Weights of a small image VQ-VAE.
Training: soap at rate 0.0037, batches of 128.
Data: trained on capsule endoscopy frames (Kvasir-Capsule), 27.0 epochs.
Rows from block 7 of the encoder, named by matrix and row number. Rows with one number belong to one neuron. Each number is 128 + 32 x the weight over its row's rms, rounded and kept within 0 to 255. All counts start at 0. Numbers have three digits each. After the name is the row's rms in percent of the matrix's.
# gate: MLP gate (encoder.blocks.7.mlp.gate.weight, 768x192), inputs 128-191
# fc1: MLP up (encoder.blocks.7.mlp.fc1.weight, 768x192), inputs 128-191
# fc2: MLP down (encoder.blocks.7.mlp.fc2.weight, 192x768, transposed), outputs 128-191
gate.46 093:132120129153122090135134153169120149133111107116103135095159081110171106148126089105150132064074125076148162171079196089104084142131097147108089142224159156149128094157204151141158148140170079
fc1.46 090:160116075096166129101137104059164069107166142115208161099070172160115156098146194172122096162168159116146119133185103089116157164090179082131145142068118158138118153089106122106085102122092187
fc2.46 108:130201173155140132159140181141131103076067051093128137181122074108139182178177109176143159134148132142020094122111109119100055096106183148154175146155136129146139125184121187105102170204163119
gate.47 097:148096146138067192103140100109084154122151169218142134083076127134165150112179123099060079124108159155159175176153160085091220154153153152059200112094141127119115079131124114129142176144116174
fc1.47 102:131169076161124103153112118169182139168089082069085140139143128141085087093078150152169144125129155132135088090085074152177078127092102151155147146149103102130092144148138109076113124145143142
fc2.47 128:164133125157112165152101202161075114127151093131165150084146114143135123149165079143067115131147094177077110119092122145093110124106132130202075139128118099131091064198129134085086113168122196
gate.48 103:128130167141118157107153089052159138113094125103111106181132104122103111168111155123123084111140054091128138149150064130145145111205103136092157133117123111123113174154104126148071132169110154
fc1.48 109:093182137157078164138193072122187111144157120184097158145112091102115155142117154092102129098132120189151235127085105169096100153183152116055169146090114106177093117106111093111099126115098121
fc2.48 088:120193124103125194134160147124172112114107109132147109169116161115116143157134124130105112158143116182078097108100120147137117134139191159140143088151166143097112099118135102151143138103061128
gate.49 096:139166123131117122139139126163037123131101137123182147128057106090177185121167056058127123130115093170132135133106124181099182124091159119160133148101155121130185099116169104173130133136120119
fc1.49 083:124116054144128130113132125176146125161116136150136196077151090054058099110152093153152140138086155082188146153152125190177061078201102115118126142135165129131111148157132132092119104124084131
fc2.49 110:128169167138106117143129196151107141118142116156113097219078102158114101096083157157125170145158136153133135132087133113124134134171088149139112051156183068084120189086159090140089085057099158
gate.50 097:157134094098149138162158157146149106101133067077093134155081105125141115179063145106145090112161163131065138120182154108086159069142113161132188129130135145099110111076119085169138163125139202
fc1.50 089:110122151066149086146165084115085167105136120112083152096141097184079129168174153077100136163147148127158113159095165121147080112126071062082149173139134140085132160114152163109133146129176137
fc2.50 151:089149057109113123158159073143145193162146097138108115129061065177102098140123077145093138197140155126118074082113182102112129095135084199083104099087134157102187109085123180105150118154151116
gate.51 094:203134121090088131136083101112115117104064081167145148148161115116138121144115141115096105110111164099100108129172103113099114231161140124179166116144101106100152119139086151120118136158144141
fc1.51 111:138180063140101160164130057116162096126161103117143134151163139102167150155159170131089167128137126178092118137181114109121098106154149079120142126069107170092159161125091134110180117136101076
fc2.51 125:101131163106160085123157196126121108100132071200120183176106125126093128194105144126141152144165152126141105092107142076120116131085131162197143122097187131178084127097152115104131176153119111
gate.52 089:075133135189138143098085087075146122117175149186090095170079068136151145094165145110090149122177165126151132200099144132155081101113135087114154155163117087151093177096136133123135165076162149
fc1.52 099:136172133124167114104193092052142095134105051097139152109170156073139174133130085119148048150117151190107150133115128167153153106099089116125089147110115152143151136098055158151136082155045105
fc2.52 088:076179143145092058161134130158128067094105115091141127112110094148114086168110140127054074115158171122084054137162102114093092183089141106155141100152124149117119126057161102131128103059129139
gate.53 099:122168142098113118151108145144119140176088107135120164088129071137130105164151149122180147130104087133151127175120118134104138127128134201101188157117122144136124159107113112216140129137071094
fc1.53 096:095141174100132174124060140205158108124124089158117144147164053150100138142109154134174122204163163096128136194136160138125180127136113148104151195114142145160134161107172114168116142095063113
fc2.53 087:129126150173144138141144131106171080088086205115094134206135167094161094095066107118116131097134117146096161097095088059148132113186133178131103124075106142082073102089133123111096126102126112
gate.54 125:147158116132125090121129110122113120104106086142162147137150058156157163123091130081169122138078121079065133139136082160119144072145081160228092081138124114156172177110185157115134105154138142
fc1.54 131:106147155101092151099112098114195128155144202101129105128123066149177083155122108080198092111149153086077096163185080151125179070110128150187103116130141104160216155123133136101131110173124133
fc2.54 108:116162110123150127130161172120075126129145136086094070082119159153078141183061170227119191125135117158128098128126178100132100149144127137126052118136120120130147124166138117135119040070070137
gate.55 090:092113190146117121080105107090101132121134158135110156108092123138116103173156144156050120169118098083104105116178115096151120124129110102207130139122123070142157141125141182149096125109103172
fc1.55 098:127084108116149085084148191146117077180150140107095079101098174090150119158158107128115126118126068122165081107149168127121092106113161091255123128134179167140080148133146155176124124079089151
fc2.55 091:171098088160115115128098094108167129137101144156176121163147136123109147091145112185125130127156127144088137185109068162123116171172170136089142145098122151100135141118122206152223162098138135
gate.56 135:117176044143107065173165122078154118116159118108084100138152135101132120152098151125109072116101167105103141140131088139078121187129144066196110072080101114170133100168095099132104132156135123
fc1.56 135:137133093121153121110087059178171124103109190102172105152199137192139095161155086130072098104119145070142098092074139144138123145123101079209141122093152180079139063131127130143067158144160142
fc2.56 088:134140131106148098162092081081083165060135105058067123092125133152118179149117099095089151092161134139101147115136161126121104037104124092184140169142162145095103149159131124165151150144102124
gate.57 136:098124098069109174185123101148142109240143125085125123136141105125114083063119125092121093138115116108129178108139130086140133142146131092083183175187117122110143136145131141181090091152128143
fc1.57 127:087130170057156167110192142134116148148113126100116087126235170186195154132139130116126140147128097153155115135154118147080131120105095083124158121123110131202144145074124151168164138108063076
fc2.57 074:140131145107089117097155146139159143122128124147165151177197134145183172099108161123151127085081137076127136105182166092149101112142157122073175133059129094167140099116132117096115131101105116
gate.58 091:166133123159134192117166175133090111138116103128156191106166162117169153103160138139043161164095156167180186123152112139149201094150164124148112174169159105135088163144109155052180129109120123
fc1.58 082:140127140094097113129095184093107161140116123154130134168184087140187100124128114130126172168108097098125167193156100143207164115146094143070191161098170113067118116145104180054056104099166104
fc2.58 085:103177086139158159083128111152135162065111102170118117093066104089150092122130138146101137132100068162116086142162084115133163094194097120108127150019163100114162154092120160083128168158135151
gate.59 094:105076199184114121106135084097083184107123095128132137099080081090112112143113143109126138114142107118155193130144141097129094130108128124121143110158177111115095151150139178161125066164142111
fc1.59 095:146120110111176152068146125112168191102129097129133106116119175122112131079137163149116140096198194082132093138120114098118075092103131099059149099145139118105153149086170112084152106169160159
fc2.59 104:111111074104096154146055156101147160113160149136074133148101077194089121124105145131130120139115120143124157106117149183183196147180110091128157215189134147145124076129120137108106165077108138
gate.60 095:179117118085181169075093081080171120137136136130106078131141120104072110097132141123175024120111116071118221117139198126097155081115141174127196062112117113110124108128120102198099095118175134
fc1.60 082:199122077139164188118158073085122139162153098074151139161098155160150113100126182136187082176103108101140140159142193093080147157178122165114125111117128104107125092081125116169129113104128108
fc2.60 095:095112191136078122156168097077133167112145143136058079057122098175110101114072108152127127159172151148096065156189159128180150112059116067177128183111075123167113118129105125054163086114098105
gate.61 092:131164134079094186108180170135109124095186156095110149092141125165114187120097069186107129132142141200156128187139148120115129173144110176130147127099099132058107099121153149149176166126131097
fc1.61 126:134095066092137097122086126109109113135147070144103109062119133093127154171080133138201140186182108147149123159099054096129160125140139111153122161144081123099118074149156145124116110111194079
fc2.61 125:149089109118155120126096062095077195125142136069169082077105175148127116165108121113118127107173092130117141091189161055199141103054101096102062142072126150119166168146091117078157120109110109
gate.62 107:117128217099077073144099168137139158157092170089073076124114144123126216081156142128124111147110121148136073134054097109085134168133104153124154095078083143183165131085148092101143155116111135
fc1.62 116:160093198090098110141103123204170174128140140112133111138156127133132211056101115131148129126129151135099074116080115117113099158092091203136119130128082133129188085070163110105115135148091120
fc2.62 093:106052112127143078089118079114109112132165134134147124125124112128107120164145106094136178116126099144161168139126073073045106178159116099140117137108142134134116118161118080135089114067149107
gate.63 100:166128116132096123162091181144188099077030084142138189109147135062120111169105169138056099112144140114110139164126073114092141154181128096115103115117106131120104136141084128132085139138187133
fc1.63 106:095057164125131090191167102141098107113169136167109149097080140157112071098148123152092054076103116095126156109176197136151143122147100147168149139218152134151154160152133147184114134089153157
fc2.63 093:159125122154126102176115177112134154148139078064151115109106164085162134116116120128173096120148074173104123129125131080229146060137105147103120156055147137085128161119172122075138143160038108
gate.64 100:133100153175131110101173158229136129107076144127073110113120169130221152231172134151149176122158084114122116183111173175100168097109165150150131126080144141176111151082110096145113155135127145
fc1.64 095:143142149217140148109166189130100146076124082111124124142154198152140158131099216109145112135102130178180145160146150179129167117162166094156140135152181157127114107117113143110157095123149088
fc2.64 095:149120083105107176144087074135195171175133096112159195176116097133101147105132165180093151112130141142149204130078054060110152099162188099122167140128180130077102121150107130174096143144152110
gate.65 107:127125125144116142156116115168100153086167113108120125098147121073181159114121174148131130158127191114138149164111105134187145114138096116086188130148122094068166143102061149115172128171124133
fc1.65 099:102154135103142125123123107147140119138088113119111190145116138151079095144120102134117040150115147084144132149148061117091141161069110122175024110093087140152107087088107198138102160137146071
fc2.65 105:127116118167142152144136144152123131184112107072071140117157127086131110151077187139110105137109207163116081139148153131146105186117133132092157154131136130121153142095113170103201111116129145
gate.66 095:124093142162137167135070134138142125113070108123129151134135125156150146157122151104135132160079065097135158198117154114177161121159125133151180133164110175108097131095121161077195113124061124
fc1.66 097:112093163092176168158068124119196130150153148085147109190137116205102108129131159174109135156108107113133158125154146134159117101133152172092099120093179127163137125143089100119111123146125148
fc2.66 103:134141160147100127129144165127098157140090175202165092112144084136132143164156104114143095142168147056137084151141146098110125140150098165123113149142153111095177173117168104076168118138093156
gate.67 094:052129098122107131111125088106109150114108145185134127129096138073163101153165139084154117121064152146138150128086080113193122112134128104055125092063183108081134155125134095126161145131080111
fc1.67 082:118124096103123104130139154175074132135085131174173168080120168133132128093084146095168140160151092084101102214072066162133114103106113174078156104144133153088124160135122153162169169056113066
fc2.67 091:084128221124137173128127143121154096125127147074111084124108128105146117130119154132088059136156091154165074106133144155113178156139158144121111052181086107144126119141087111103132094111117133
gate.68 109:159190096125128135133138149131107112132097158163110118093145132135144180135138137163104052145130164095154157166113164122182187167111154106190170070142187114176185111116142124183159072070117098
fc1.68 104:121083160120124113173134086122115170149178137167188144186135164139147112102174133083182139093142133150077141149151144139139185078153132134107127148159028120101165191089188167124102074107169137
fc2.68 082:110107129089098162159164058152131131123102109103155159076118157186081033152108170146146120135136083075172107108128106105154110102160096069182122135153126154138115072081124133149100112153146161
gate.69 120:102146198142133123149112112134106161134116141080131113115138139139053122152104144170153093111137159109095092129132091137107161117132209142107085079150123048161157141110149116135168122125145184
fc1.69 114:145092144164191126069131160095120100139143144135158205172104133126075091141162077085133124142123137152118128156103152093152172148143164177118121191081109165140096066171070142142108096191099181
fc2.69 089:157131132137161172103076113137137115122101129128163108161133128070170111088132145146071122133109117087080108045119155152111115101144103201116150045163133137060136173099169141164097156111163087
gate.70 105:107117194110113185111149098163105103139130137110105098158094115127090105114058117155125083127128144114124171137082138134089134141081116152163108072134140110128146130095150125183119100137142171
fc1.70 097:165117106090160129102156090061161197092127139158147130134121097184110107152081156129143115062070162111178129166121142127101136087155150109190167071101158140142168111109137126130074153102168111
fc2.70 089:145141128140119090105089175180082138113176140129108082079196130163172163109155092090134099117142068101217130138115134127151167183133107154083138155084123143141156163215110125134141122146142138
gate.71 106:128150139164163135086152126145092120116077109111159104126125120139132115100141107090082150079125138169150137186104121170115119101155094091186143106154088123123150127095168126156112134088149065
fc1.71 094:136198072156120105135143156101083062138158098100130162154081174127102167129150091130143156122131129146079077124111141068156128156099097177124128101175115196135155144174151094160158156193143112
fc2.71 104:194117127083143123137105081117072111082142084110193213154119155081174184082132093182165189115135091122159147128149127093114103094134081171111148093074172099100153152091109179120123125193136119
gate.72 099:099132135202152172083094083122155202101131154075080153183070098117222104114083110078140096141111118127105156105140149120140088138164085141139166076069133131158133134116133090115084146113142153
fc1.72 115:111168059175136112108178127136143186112118111153146160128098098142207105117089103146175084181170181155109115097166139129132087113102088088171097158115149145136156138138090134088072141138104139
fc2.72 127:080146137155100118084114065096126217115146131074134123142073165106148105139099140089148096111153128146137140075140171060142117138139030133184056094124148171125142097164105114086101108126122130
gate.73 104:074110120164118084175127110189137137116106129146119100080124155080068122070094150097117134089157161100159161179128098107071093134143199126118179112109074117077118107113056175149097147092111159
fc1.73 104:126101056098073166140183180170126110080145125119126113165128088073150145087133153125216128128119137069106146144157149136200139108043133098108118153165124094107097057104133116108152104018147144
fc2.73 078:117106129119113148116103053074148119132098108166110167149110094136161133097118110137065147137127112103131153068152160112113107107094128144151148116130160152203140090119099124090146117140152164
gate.74 092:102138081113134139190140086181079076112107109112067117072085121093104140123087148159151152101161215094150114147086089129146140132154169130062115113110090153110102091127054155105080046146105125
fc1.74 099:116071129089125129136118192159175111147122112168104140130095101147142118142122164125129075120159164127193121122166142144135108175089181087107154102133102166134151137160125109079177125134136134
fc2.74 072:133160146102115167144103152186121099168115121105138131170130176127112210108130110151123150086113101128181148143118126164079115145160127149147124086139139183123120087143163131103091123179092148
gate.75 094:170136118201127147142124100189164156052103174134188127072126139152101106111156108140121142187156133146100209119117116120112141166116082146141174082138149116167174096079145159111109131129194206
fc1.75 101:140120144149160111136096167132137106190171130122088096110123163081151149112130094139075148171085123123197103094085100123093132160123128098187138121083125128157092123148146147172140101117105120
fc2.75 124:116098099097145130158164117110117174114122103157128123112141083105116143204102141149112181057142164086083142079147240102167073084109086124072132118068148139139181112108118110098135124157174127
gate.76 086:143183155123120075157104093110105170164139114162114121121178120080167098158078134155084063147111141133172137169137130097110048144122136159167088053139143169109144137135123124116144133123143126
fc1.76 082:128130126132137140106103095126148146140161151178107148168201128145187091094124149139089074142124093154141194165147111145146148146133112189183074051155137164137162158137161108055087104117167079
fc2.76 085:108151158096124155118172146119116087082066146138179111108150065154131133052127207117097110127158097109157067065142159137096126130087146117111144186170119105142152080170127123158086060130143179
gate.77 101:160154162112129115177123167094098139101140088087077132230179148101130149129162097153156127156112158132148083117173120174081158139132088091150124033121139107038107136169122201174129121077078133
fc1.77 095:139140085099192170146180108120170140138126139099115134119159080137088122097132095125123165094146162137129147187142110083179120142146155111109166128041059119164108126146119107127149135134103101
fc2.77 129:147096106155091099125113105090102184139127110108159180147118087160153049112127121142151109118175162092105131070129162096099149151093113111102123193154143129120144148094155118117088122095189106
gate.78 092:097150173120115114087132163098148115106109145102121125144162073150145154137129073097117072153157123146095094097076121144154067112163071064098033107100140164133193145099141125097134147162141136
fc1.78 088:156133156158179161127145123136145104165105171124008131083102136138155105097089145143172099137143076126150093114145087153087148136128126190147101109089147039131139104141174073101161135088126107
fc2.78 100:125106102120137130106120077146182160175161172042091132096084156165075139037110210125125084119133109160177139103114096125142170132142117126154100144141131102105093065091144137196107121086098119
gate.79 119:142143170082043097190143193092152121119116157140195139130141123095166143144116141100155096101146109166087125099069127094114135137115123124139204128128133179103100085149126074072170145139129103
fc1.79 119:101077072064109196134106127112099173106164139074181118143138175137108125130133127095126174104122103143081151162183180105122175106108168158151157107098158155113123160135219053113130134142197115
fc2.79 085:142123152171105154113122139114144087126108111133112154140183113069191139074135080100139052096078125125075168186152090152163110144110085161084180158182151128147104106118116102138191176137134126
gate.80 104:113137121143161201148108200164114131118097177149155139154091144154102173128128103134113168140158124106157100061130107128147113151143107145147203114125125117135128110129140157125054099128154136
fc1.80 102:153157099100181107154081143150166107136132147075120105104124143089151095098181136122171118144078104174101132193153206105100143097160090098163120152138107159124134166109162093091153175061143148
fc2.80 110:159092174139137124129119043134119162104110170137114145111176080167098113143154118096191109096103162125099210170142066164171092095118099130103147121133131123184137105165090101220158164161107073
gate.81 094:120140095114120053156138161173120091100140125108137135050142148079146173139059086092146129101130164080125150151217144107141187136155110115127088106163100127166107126198099131101128127134121120
fc1.81 109:115081149150148158181067146118134192108129105207198122142120103139140169176103121124164077115146100131096097116115078139096133095137103218134079133163156136166147149182079172116176170187126152
fc2.81 102:144093061143112132126119126157178079122171123054112129102128163152129171077131169136157173127089171120176152149133144145165091126165079112107153178148092096132121125155176112132110140132162136
gate.82 085:101123191076121104178150113105165125143076124143139133062085124153086102126126136198127149186146066098148162183115117135137125149136147122118200156150121087105133114121156148104087202072091196
fc1.82 096:079136113129140187144136113141104154115160199107091132147142136135143129108137122149080145129109145162126128165090118096148148047126084055090148128159110109092096086167115150129086082166156112
fc2.82 090:158122135116109141102171102100150126150127139090152125118105106151148044131125127084155082145107139179094111124199082088106151159083147148148093130126136132172125160146148111137156145113121116
gate.83 100:159145100049094147122112154113173122075072154104091142167169117126164130148152127156200127094139103129088125171173091183080184095081128179191107105199132121117137133101134119152113138179145146
fc1.83 099:133097114104136050118121088137105095112146086129147063101108147163097091177082187122145195117133057147125134149125144096159077153115123078069139151150151146144130194134168159130162153148119069
fc2.83 135:093154101107098110126153076095128170141121104154092117134058059150094070188119105139099152149130134113110063089110214096146153100118089136096113079131167164137183135083141184131111139148098148
gate.84 097:167115154135130148144150081144100043091126122112126112087110104137104181065203139161115084145142171123156157129147211131145180116162108065127144131102162103132096126146093058181191119095135133
fc1.84 088:100110158138140168095074123091103153128141117122063141150114071105093123201144115074122160170116085054108111183079114103117160081121145138107167111079120123173104083120132139158087112145132112
fc2.84 088:132074070167161162115160072147082166176113156074167139121142168121099093144162163091098158118125139114168136169117172105097112073094147089090133099123138100135169067103105118154094093107060138
gate.85 091:133116163092119162123084149073146131105138136147139159106157078123184091137188087110179107135139083080167070097104112133125170108129183091120073165080132128145139158069112167087138086111103100
fc1.85 083:212195130081163127143119093099105090129158112153141072133127122140141154162086146162130117193097118109101165134085124159142116113116102215147150121162203103061137114112114093180148104106211153
fc2.85 103:086081147128120161134114145091167111148151153112172140175109206079164144142164081122121137100124122110140126152163121149052150119149128089128141167172089093119142122127134116076117145111155144
gate.86 097:173096154117104110139182149101098123134108112080147066116146088042116111135144087163123117099112183081110136120123102156087097113085200108174143115089088154113130105131057165144139122125124130
fc1.86 092:080112122077121142124089087171109132079131122149115135137127111157108190117170124132146132142155132142084114080121144152146192096114118176041150138106096091178168156079126117127164137141152086
fc2.86 092:112115183115168093135100137147173160177100106101068109054180074142131093132050095159060078118127104157155103150135118147160111099100082129145114119135160158127147187132131133094158094188112139
gate.87 086:104089179149140177167090135127067144201155176143112134106096149090123163121108119075110128131159086118130192147124144152119151110101146148139138143078153085156116146092141197144084220138090120
fc1.87 125:131128167100095167121173100142128152199100132132175128173148163070042140040093149130132171091163104146100190116143104083092083138150137080172094114088161139154115155113064140047133172144111093
fc2.87 094:118157189151152128132120121110133159137072153131118117135102078147074074152116118104177107156223188086104090128095113095107178134145200157148108171176118193139112098097144121114130159118122128
gate.88 099:151211080110107110088107119119111134214112106085148083148192108086190170132130136143132098105087138117104145128087069150127125107124123162135108116143067100132175131084106083074167157119088140
fc1.88 094:120137143094121149092105115122115075118130079114171142113138107157125127137161132179112151093084121094112075189140083121177146174127133124138087097144050151123157182147114072160166080134125142
fc2.88 084:105139155141128142086107142151132160128120149141130130178148123100148125081115088161130094064106153153136129121215111096150181113095141129069072084068140143131097150062147075134143132045087106
gate.89 110:103177083111150211175167135116143143139153130083100155169142173143166119159126106053183111058114119119147111116174143133112110133089090142085115121124119139107150169158131148126141068160121156
fc1.89 108:160101141144106115161145149111136050140106148109127100029153121158139142111141158128126172168135170118115099083116137119139174135099107128139103116163147116113150120146135161122154127137165152
fc2.89 084:118195148117154140089194102128093139155127138113101118153153178148082141122123109151148149077101066103093117141138076124081116183186048112172097097101170192130136138101107138126163057159093128
gate.90 118:143152129103060159135115137106174133104135136108106152145122148078192176183074149085165110150125134128104169172128198086171197098151107181117162100098165142166143076157088116108130080138136085
fc1.90 111:164148114101091075116152149135092130166180146181091096166156160151111130108096185068141159118102133163129105114113197161138122116175173091149180194135119066125089138152166111047132131165118098
fc2.90 091:145129095124153108107130065140136173129143175092147156139124127107196147106133111090162106152129094135153175141151128132160129073079116147123127133055126129152086123108081078132133135119132099
gate.91 079:104061101074118131162163151147118139175127166165174117162101068110180147117106117118148053081130131142072140119144172099113094115095134083095094155150104155108154120130086106153112120162091135
fc1.91 077:126130126102194127096067132126144102099091113105172155123196168103165116145119150208140130167160138086144109174161143123125081163099202072146105135123118114202123098080157129118148106083091144
fc2.91 090:111130091127125149129159087089089176135153136066157108084098125091158084080108122181124068162131087104103113101132165102130127086129118126150081122138111145141126157127150158094083082096097212
gate.92 079:074133096109088096166130082156141100132075141126186175104158096095165134093160146144132112149148194131161108145187101139169071118141151156153143136168144140110110135221134139146147153120067169
fc1.92 087:122151137101153135144129131117118138145118117101153071156131133104136123180131110071134147122128162134100081142136043074116128112106148104095162186110094187115140111057074094122126124111087080
fc2.92 100:106115183157190128089146132093064162186151116116137131145109156098130125134116100121116152110141109093155128151170127095113129160197127159154131091067137145122062203133149174105104079077127144
gate.93 109:081150097104152151175141168108144093111175124225129161110089115077086154157101087130062125167122165132142154131158070096170113182177102091124157072128150122146156129128114135106128130086134115
fc1.93 111:123159108100130073139072170155109084137107115117123151120125167133145147125162136194118108105092160182115132131117129161122122064152158192140116153155172178148128122108085137145071117221142162
fc2.93 092:134099162209122123164115135123133151116122077188137153162074174128117124192125129084160100125162124129126091159123107114129106019134140154159131124059135119077076148082194131130087163119108119
gate.94 096:131134090114152094134110094111152113128111172146104145139133113107135157128082146109087114097117123125104137179101079159160087097109085139079143194080111140156083103089079176134085111198099139
fc1.94 086:166174149107115100139079195135096168162084062161156149177134108129071090107074176153124162130156116112122104093130141115087116146119156162140110176109152141108144132142112132119127178215165121
fc2.94 112:080102144091140110106130110069188128061107177174113172089092143142150102111101212083151147091097130123106105054148153115141179057127067148152105135150103129115110149221119130123156179116139104
gate.95 107:127163129167094098144135173171109078137176134150105170143105138167148140142146148140150097134155128151114107103133172081122149136094196132152066083123133150093160179134157111150099109178181133
fc1.95 122:091139107127064123116102113090115118145098187153129134080123112109130088152138140161155182156088156170146127127153167116127082076117100108078108078130145162076136156114113125052083095124146166
fc2.95 085:117093147150090133159105093125142138154155133131094138153101145162047130147128167141160166123175103146110183168137084162158101100123114142107148179102184160099116109142176170176110147155154096
gate.96 080:144164087175100114132046169146189123082077120124094097171148163145161122115128146104130169126126116155131157129142117183085141145114131173126118087000187085153129123141065121135166173163115106
fc1.96 094:212157087139153126099154094102110140115108172128105129116097157153150163221075164147066082099169113126047111142121146111123149081119151107199080099144103139156081096136108158098125079178147128
fc2.96 113:104140146109126108144112221149110157080060125102087175103183101127091121114122099179108096102153100117155161153142140122143102112116121100195156153136109118128159102212194117132124144121183137
gate.97 130:149167076134156095167129140157115159160138107175098146121123174159166169113158124138089128128075101128177117112120134100086141157110146142203117129138162098153149129187114130148138162133113169
fc1.97 136:109169103158117105126117186154105144158143129124103087173117117040127121113151126104121141053178082125174141100105167094100136104135162078189121152076090129135117145122155106174145166142084113
fc2.97 083:133112088151109121108140099107120116087185124126117118141140188125163110126098138109163139106116112159166167176105128205102119121150123128090089088186189102094121138129083111108102101100123124
gate.98 096:162180150128231104102130159152120151158138147105063116115156124153050126132133120144131137094085085130089161152062119154089130150152146133143093140129125145110124070089187128187070174158158151
fc1.98 112:097139154124168105100127090091141131136127135212135116118118141103156157124089251122143194141104110145147112193117090158108153105150083143132105157093078141155117140156132089135157113144097161
fc2.98 102:126122125148119072130122121160129175159088078178124186130147176092185057104126044090070101120107140089106077132096161098136119102165113171087182081112138145118092124100145114111123113110185086
gate.99 098:128152142134088172138170147162073137188107143114125109139032155096087076118081085144103117123115090127175115135094135118129187173133127124138040073078102138102098120120069105149083115146145113
fc1.99 093:074101149095153089136125088121068123069098165142121156172111074175120125113149153079088083082051127115142113093132061054159125160112117168138180132191111139109127164160133157135160116159113150
fc2.99 075:161161068121116059129135138086098160127149121164081158132143164112118171127064122124133153086136078167134104076153187079079134208120110125175123157123173107115203133117154111148145129134101173
gate.100 113:115195123128168098176170180093073105089090116120126092160130084094113087147154122130102154137113113085113127092085114138058130178147135064182168079100110105138148107139149151188118145147177143
fc1.100 109:114111112163135129148169155159157125169111130127080162133081175119151100123131141174168127105190142176103164120107168119155096141132111133135048154176225142168102163092189140126127061117018171
fc2.100 100:150095126120107143126130084123120115102176181078106097143173133104167129120119133056160125123108189122129175087177105193148122063080172111106167147173122105106121138073100086125095158083104099
gate.101 093:145121144179099180155145176115147134136130089137128122079149105099128116074141132174157077109124214111108179106147108124130106154157163140066112115128100143111116081144058102046124128146128118
fc1.101 093:150181072131112105107178130094133115183135152132121172156115172124098097080154152129071151148023128152093145098153159078085161164164130087119089158122126129138147090057137126214061146096156135
fc2.101 099:094112157122114155133116149125098142131155095176130091154140120055173070141169108082183055190156151069121107149069111105163124143116075130059134126156093167090140114104099130087173098177185108
gate.102 093:110104095183073175116166137148138124152123058133127218130128081144164110112080175082150075091086126203096164094108151122115137139156130143132097146131172100127060081132134102100056185165164135
fc1.102 097:120125134103137108152130128116126158136147114157154168133146046208126111147120130060134081089118092172135161116086132107157073050131137156121134166169159124128117140106145150093091144127115139
fc2.102 093:161098151162103128146113179155154097085135122150127121169144168062076031113165183144181068089084106128127149154114105183153117108151130082122109129147116099147078109131119149139108134123132160
gate.103 092:039095125079144204134068089106172142169133129142126106154159070152124155121139162058128108115129146142121189131084109126145117132081081097134203166129169171149135128131119123135171114103084097
fc1.103 089:122139146139148152107118076133084151135103093168198154119099065077117181164103138133059094146227135173155138142133123120119071121120130115117163211149109125153165151119123141112132152146128154
fc2.103 105:098143145112125149154148186145132145052114174102083123105119164159079145131124086115095129128109112145090136143141123139163149085096085116175075117102146095121095164126096185152120157087171115
gate.104 116:161191092130132189159111168139146103131126108128086096055154138114083135192095039191108157131176162114126096140121135094106124159137199114092121073134149134143121106146090163153136113108150114
fc1.104 120:116094146127115188184095081094123145108183160152126114108072158135127117152059136108127130116133096178163113118132033142177114072146071123060169158085123093109100134167124067113103161127047139
fc2.104 083:110144135108133159155144081157118159126073105116163140133144172108067091186103171159144145105118124176096181118158123144153116124086126111154109067173161162113193112193099146157076147158125148
gate.105 105:080131097108144163120095144146147164124097106075156124153104144096121132147152137207135110140095083089120152206124133168100151145073109198130128164175070126105142110105103125143099081165083167
fc1.105 089:112128110099152146176173183116080107138076165090171199181182099121109116122080129140149137122122143125131163113168134094129166160141119142100175169121061121146122145121077114129163093158176135
fc2.105 109:140089155113095113115138081125147195134135121144124145155160192118169118122063180140175141133069127097174139092211100162197095138083147122123110108137156139186096125115154126138135157124076113
gate.106 102:196152118110151149154126125105128147149143102138119135088137120108103116154121165129126078151167168095135133140083112120164136123118130144110112153184063120126121132155052160149072093075166055
fc1.106 107:146150051119170166133065162136124064105130073099099095106164121157154181115118134128149161139128210085146139104105078157153125142123113197149111055147037140146123095088163148170122136127135107
fc2.106 079:142144102145153087090122174162116091110091115107123123119138172097184116124101122106141101174132124082126155117188118127154155177097144149096139157152117123086122109130119126125169102113136153
gate.107 095:130106164095128068197114102110093114166156176075114177129177087121113094177129112104150148119155088136160107141170106162136129163140096127207033125125119080142162142134157120093132115173152096
fc1.107 073:089121222100128097125129149127112121127171185131158139112157131089131120168103123105147116073122085151157087178140101096106065144101101092137085139128122144113124078145146099089136109162154070
fc2.107 119:142093054112124149154071132170142084160097104118087058103086164129145104140150156086130080193122129181103106145140126119196173141103151148125196133133099107155128113137095152149150117162109161
gate.108 092:156165112162087105103119190155174176120137168139118112172127159088116119154107120127109098149124107151106100163176089131100221088150115154172149094111171088097141136058139157154059153117144157
fc1.108 093:132100121133161111173095099152069105148135117146153142087162162112188152136122068114154118119080094151198141170097132196181141092147101114150120158149163205166096128190146094187088126107146068
fc2.108 093:154148086102127118091138115116130148154127125118117104139142173146103146146124180122129092100055184024145150124170134084144110183169116166070103101146132127133170128161126103155150097176128108
gate.109 105:203118145144164192128089142158058136094129115150102125118163150133120117093168113125165165137121143115090119153147140144123157137135116068171134140166130107075100086095175134128174138114086101
fc1.109 102:061175112107102109077103080101126178084110137109156126115053166126129118205119139122146063114087199099101092125097137112124141174126127134091134137102148116114137135199095181136102143067163137
fc2.109 107:101131124143164161067128110105106111097106128130075165135171206129106123131107079089117192113152158115111105114181134152175097084086159172192132154131166119144157157117144175118166121121103094
gate.110 110:139120140179073189169143161156139120140137126141155112146115109048151113180116174151127128145168077128133143095113135068095201204178189105063178151109120140063144095096107133129107168151138185
fc1.110 106:093096161100089137103147110087114124074126103103121157118101194115131191099135106160060103095145133099202154123132083134112117127121121097148202124171094065151107121176120129135147127046128194
fc2.110 076:099173125123111106085143112105126142146140138159073095120142073136139127082125119135089114122126164114124164116123145124087169138147161112176121089092124156171152172113099130200209097158121187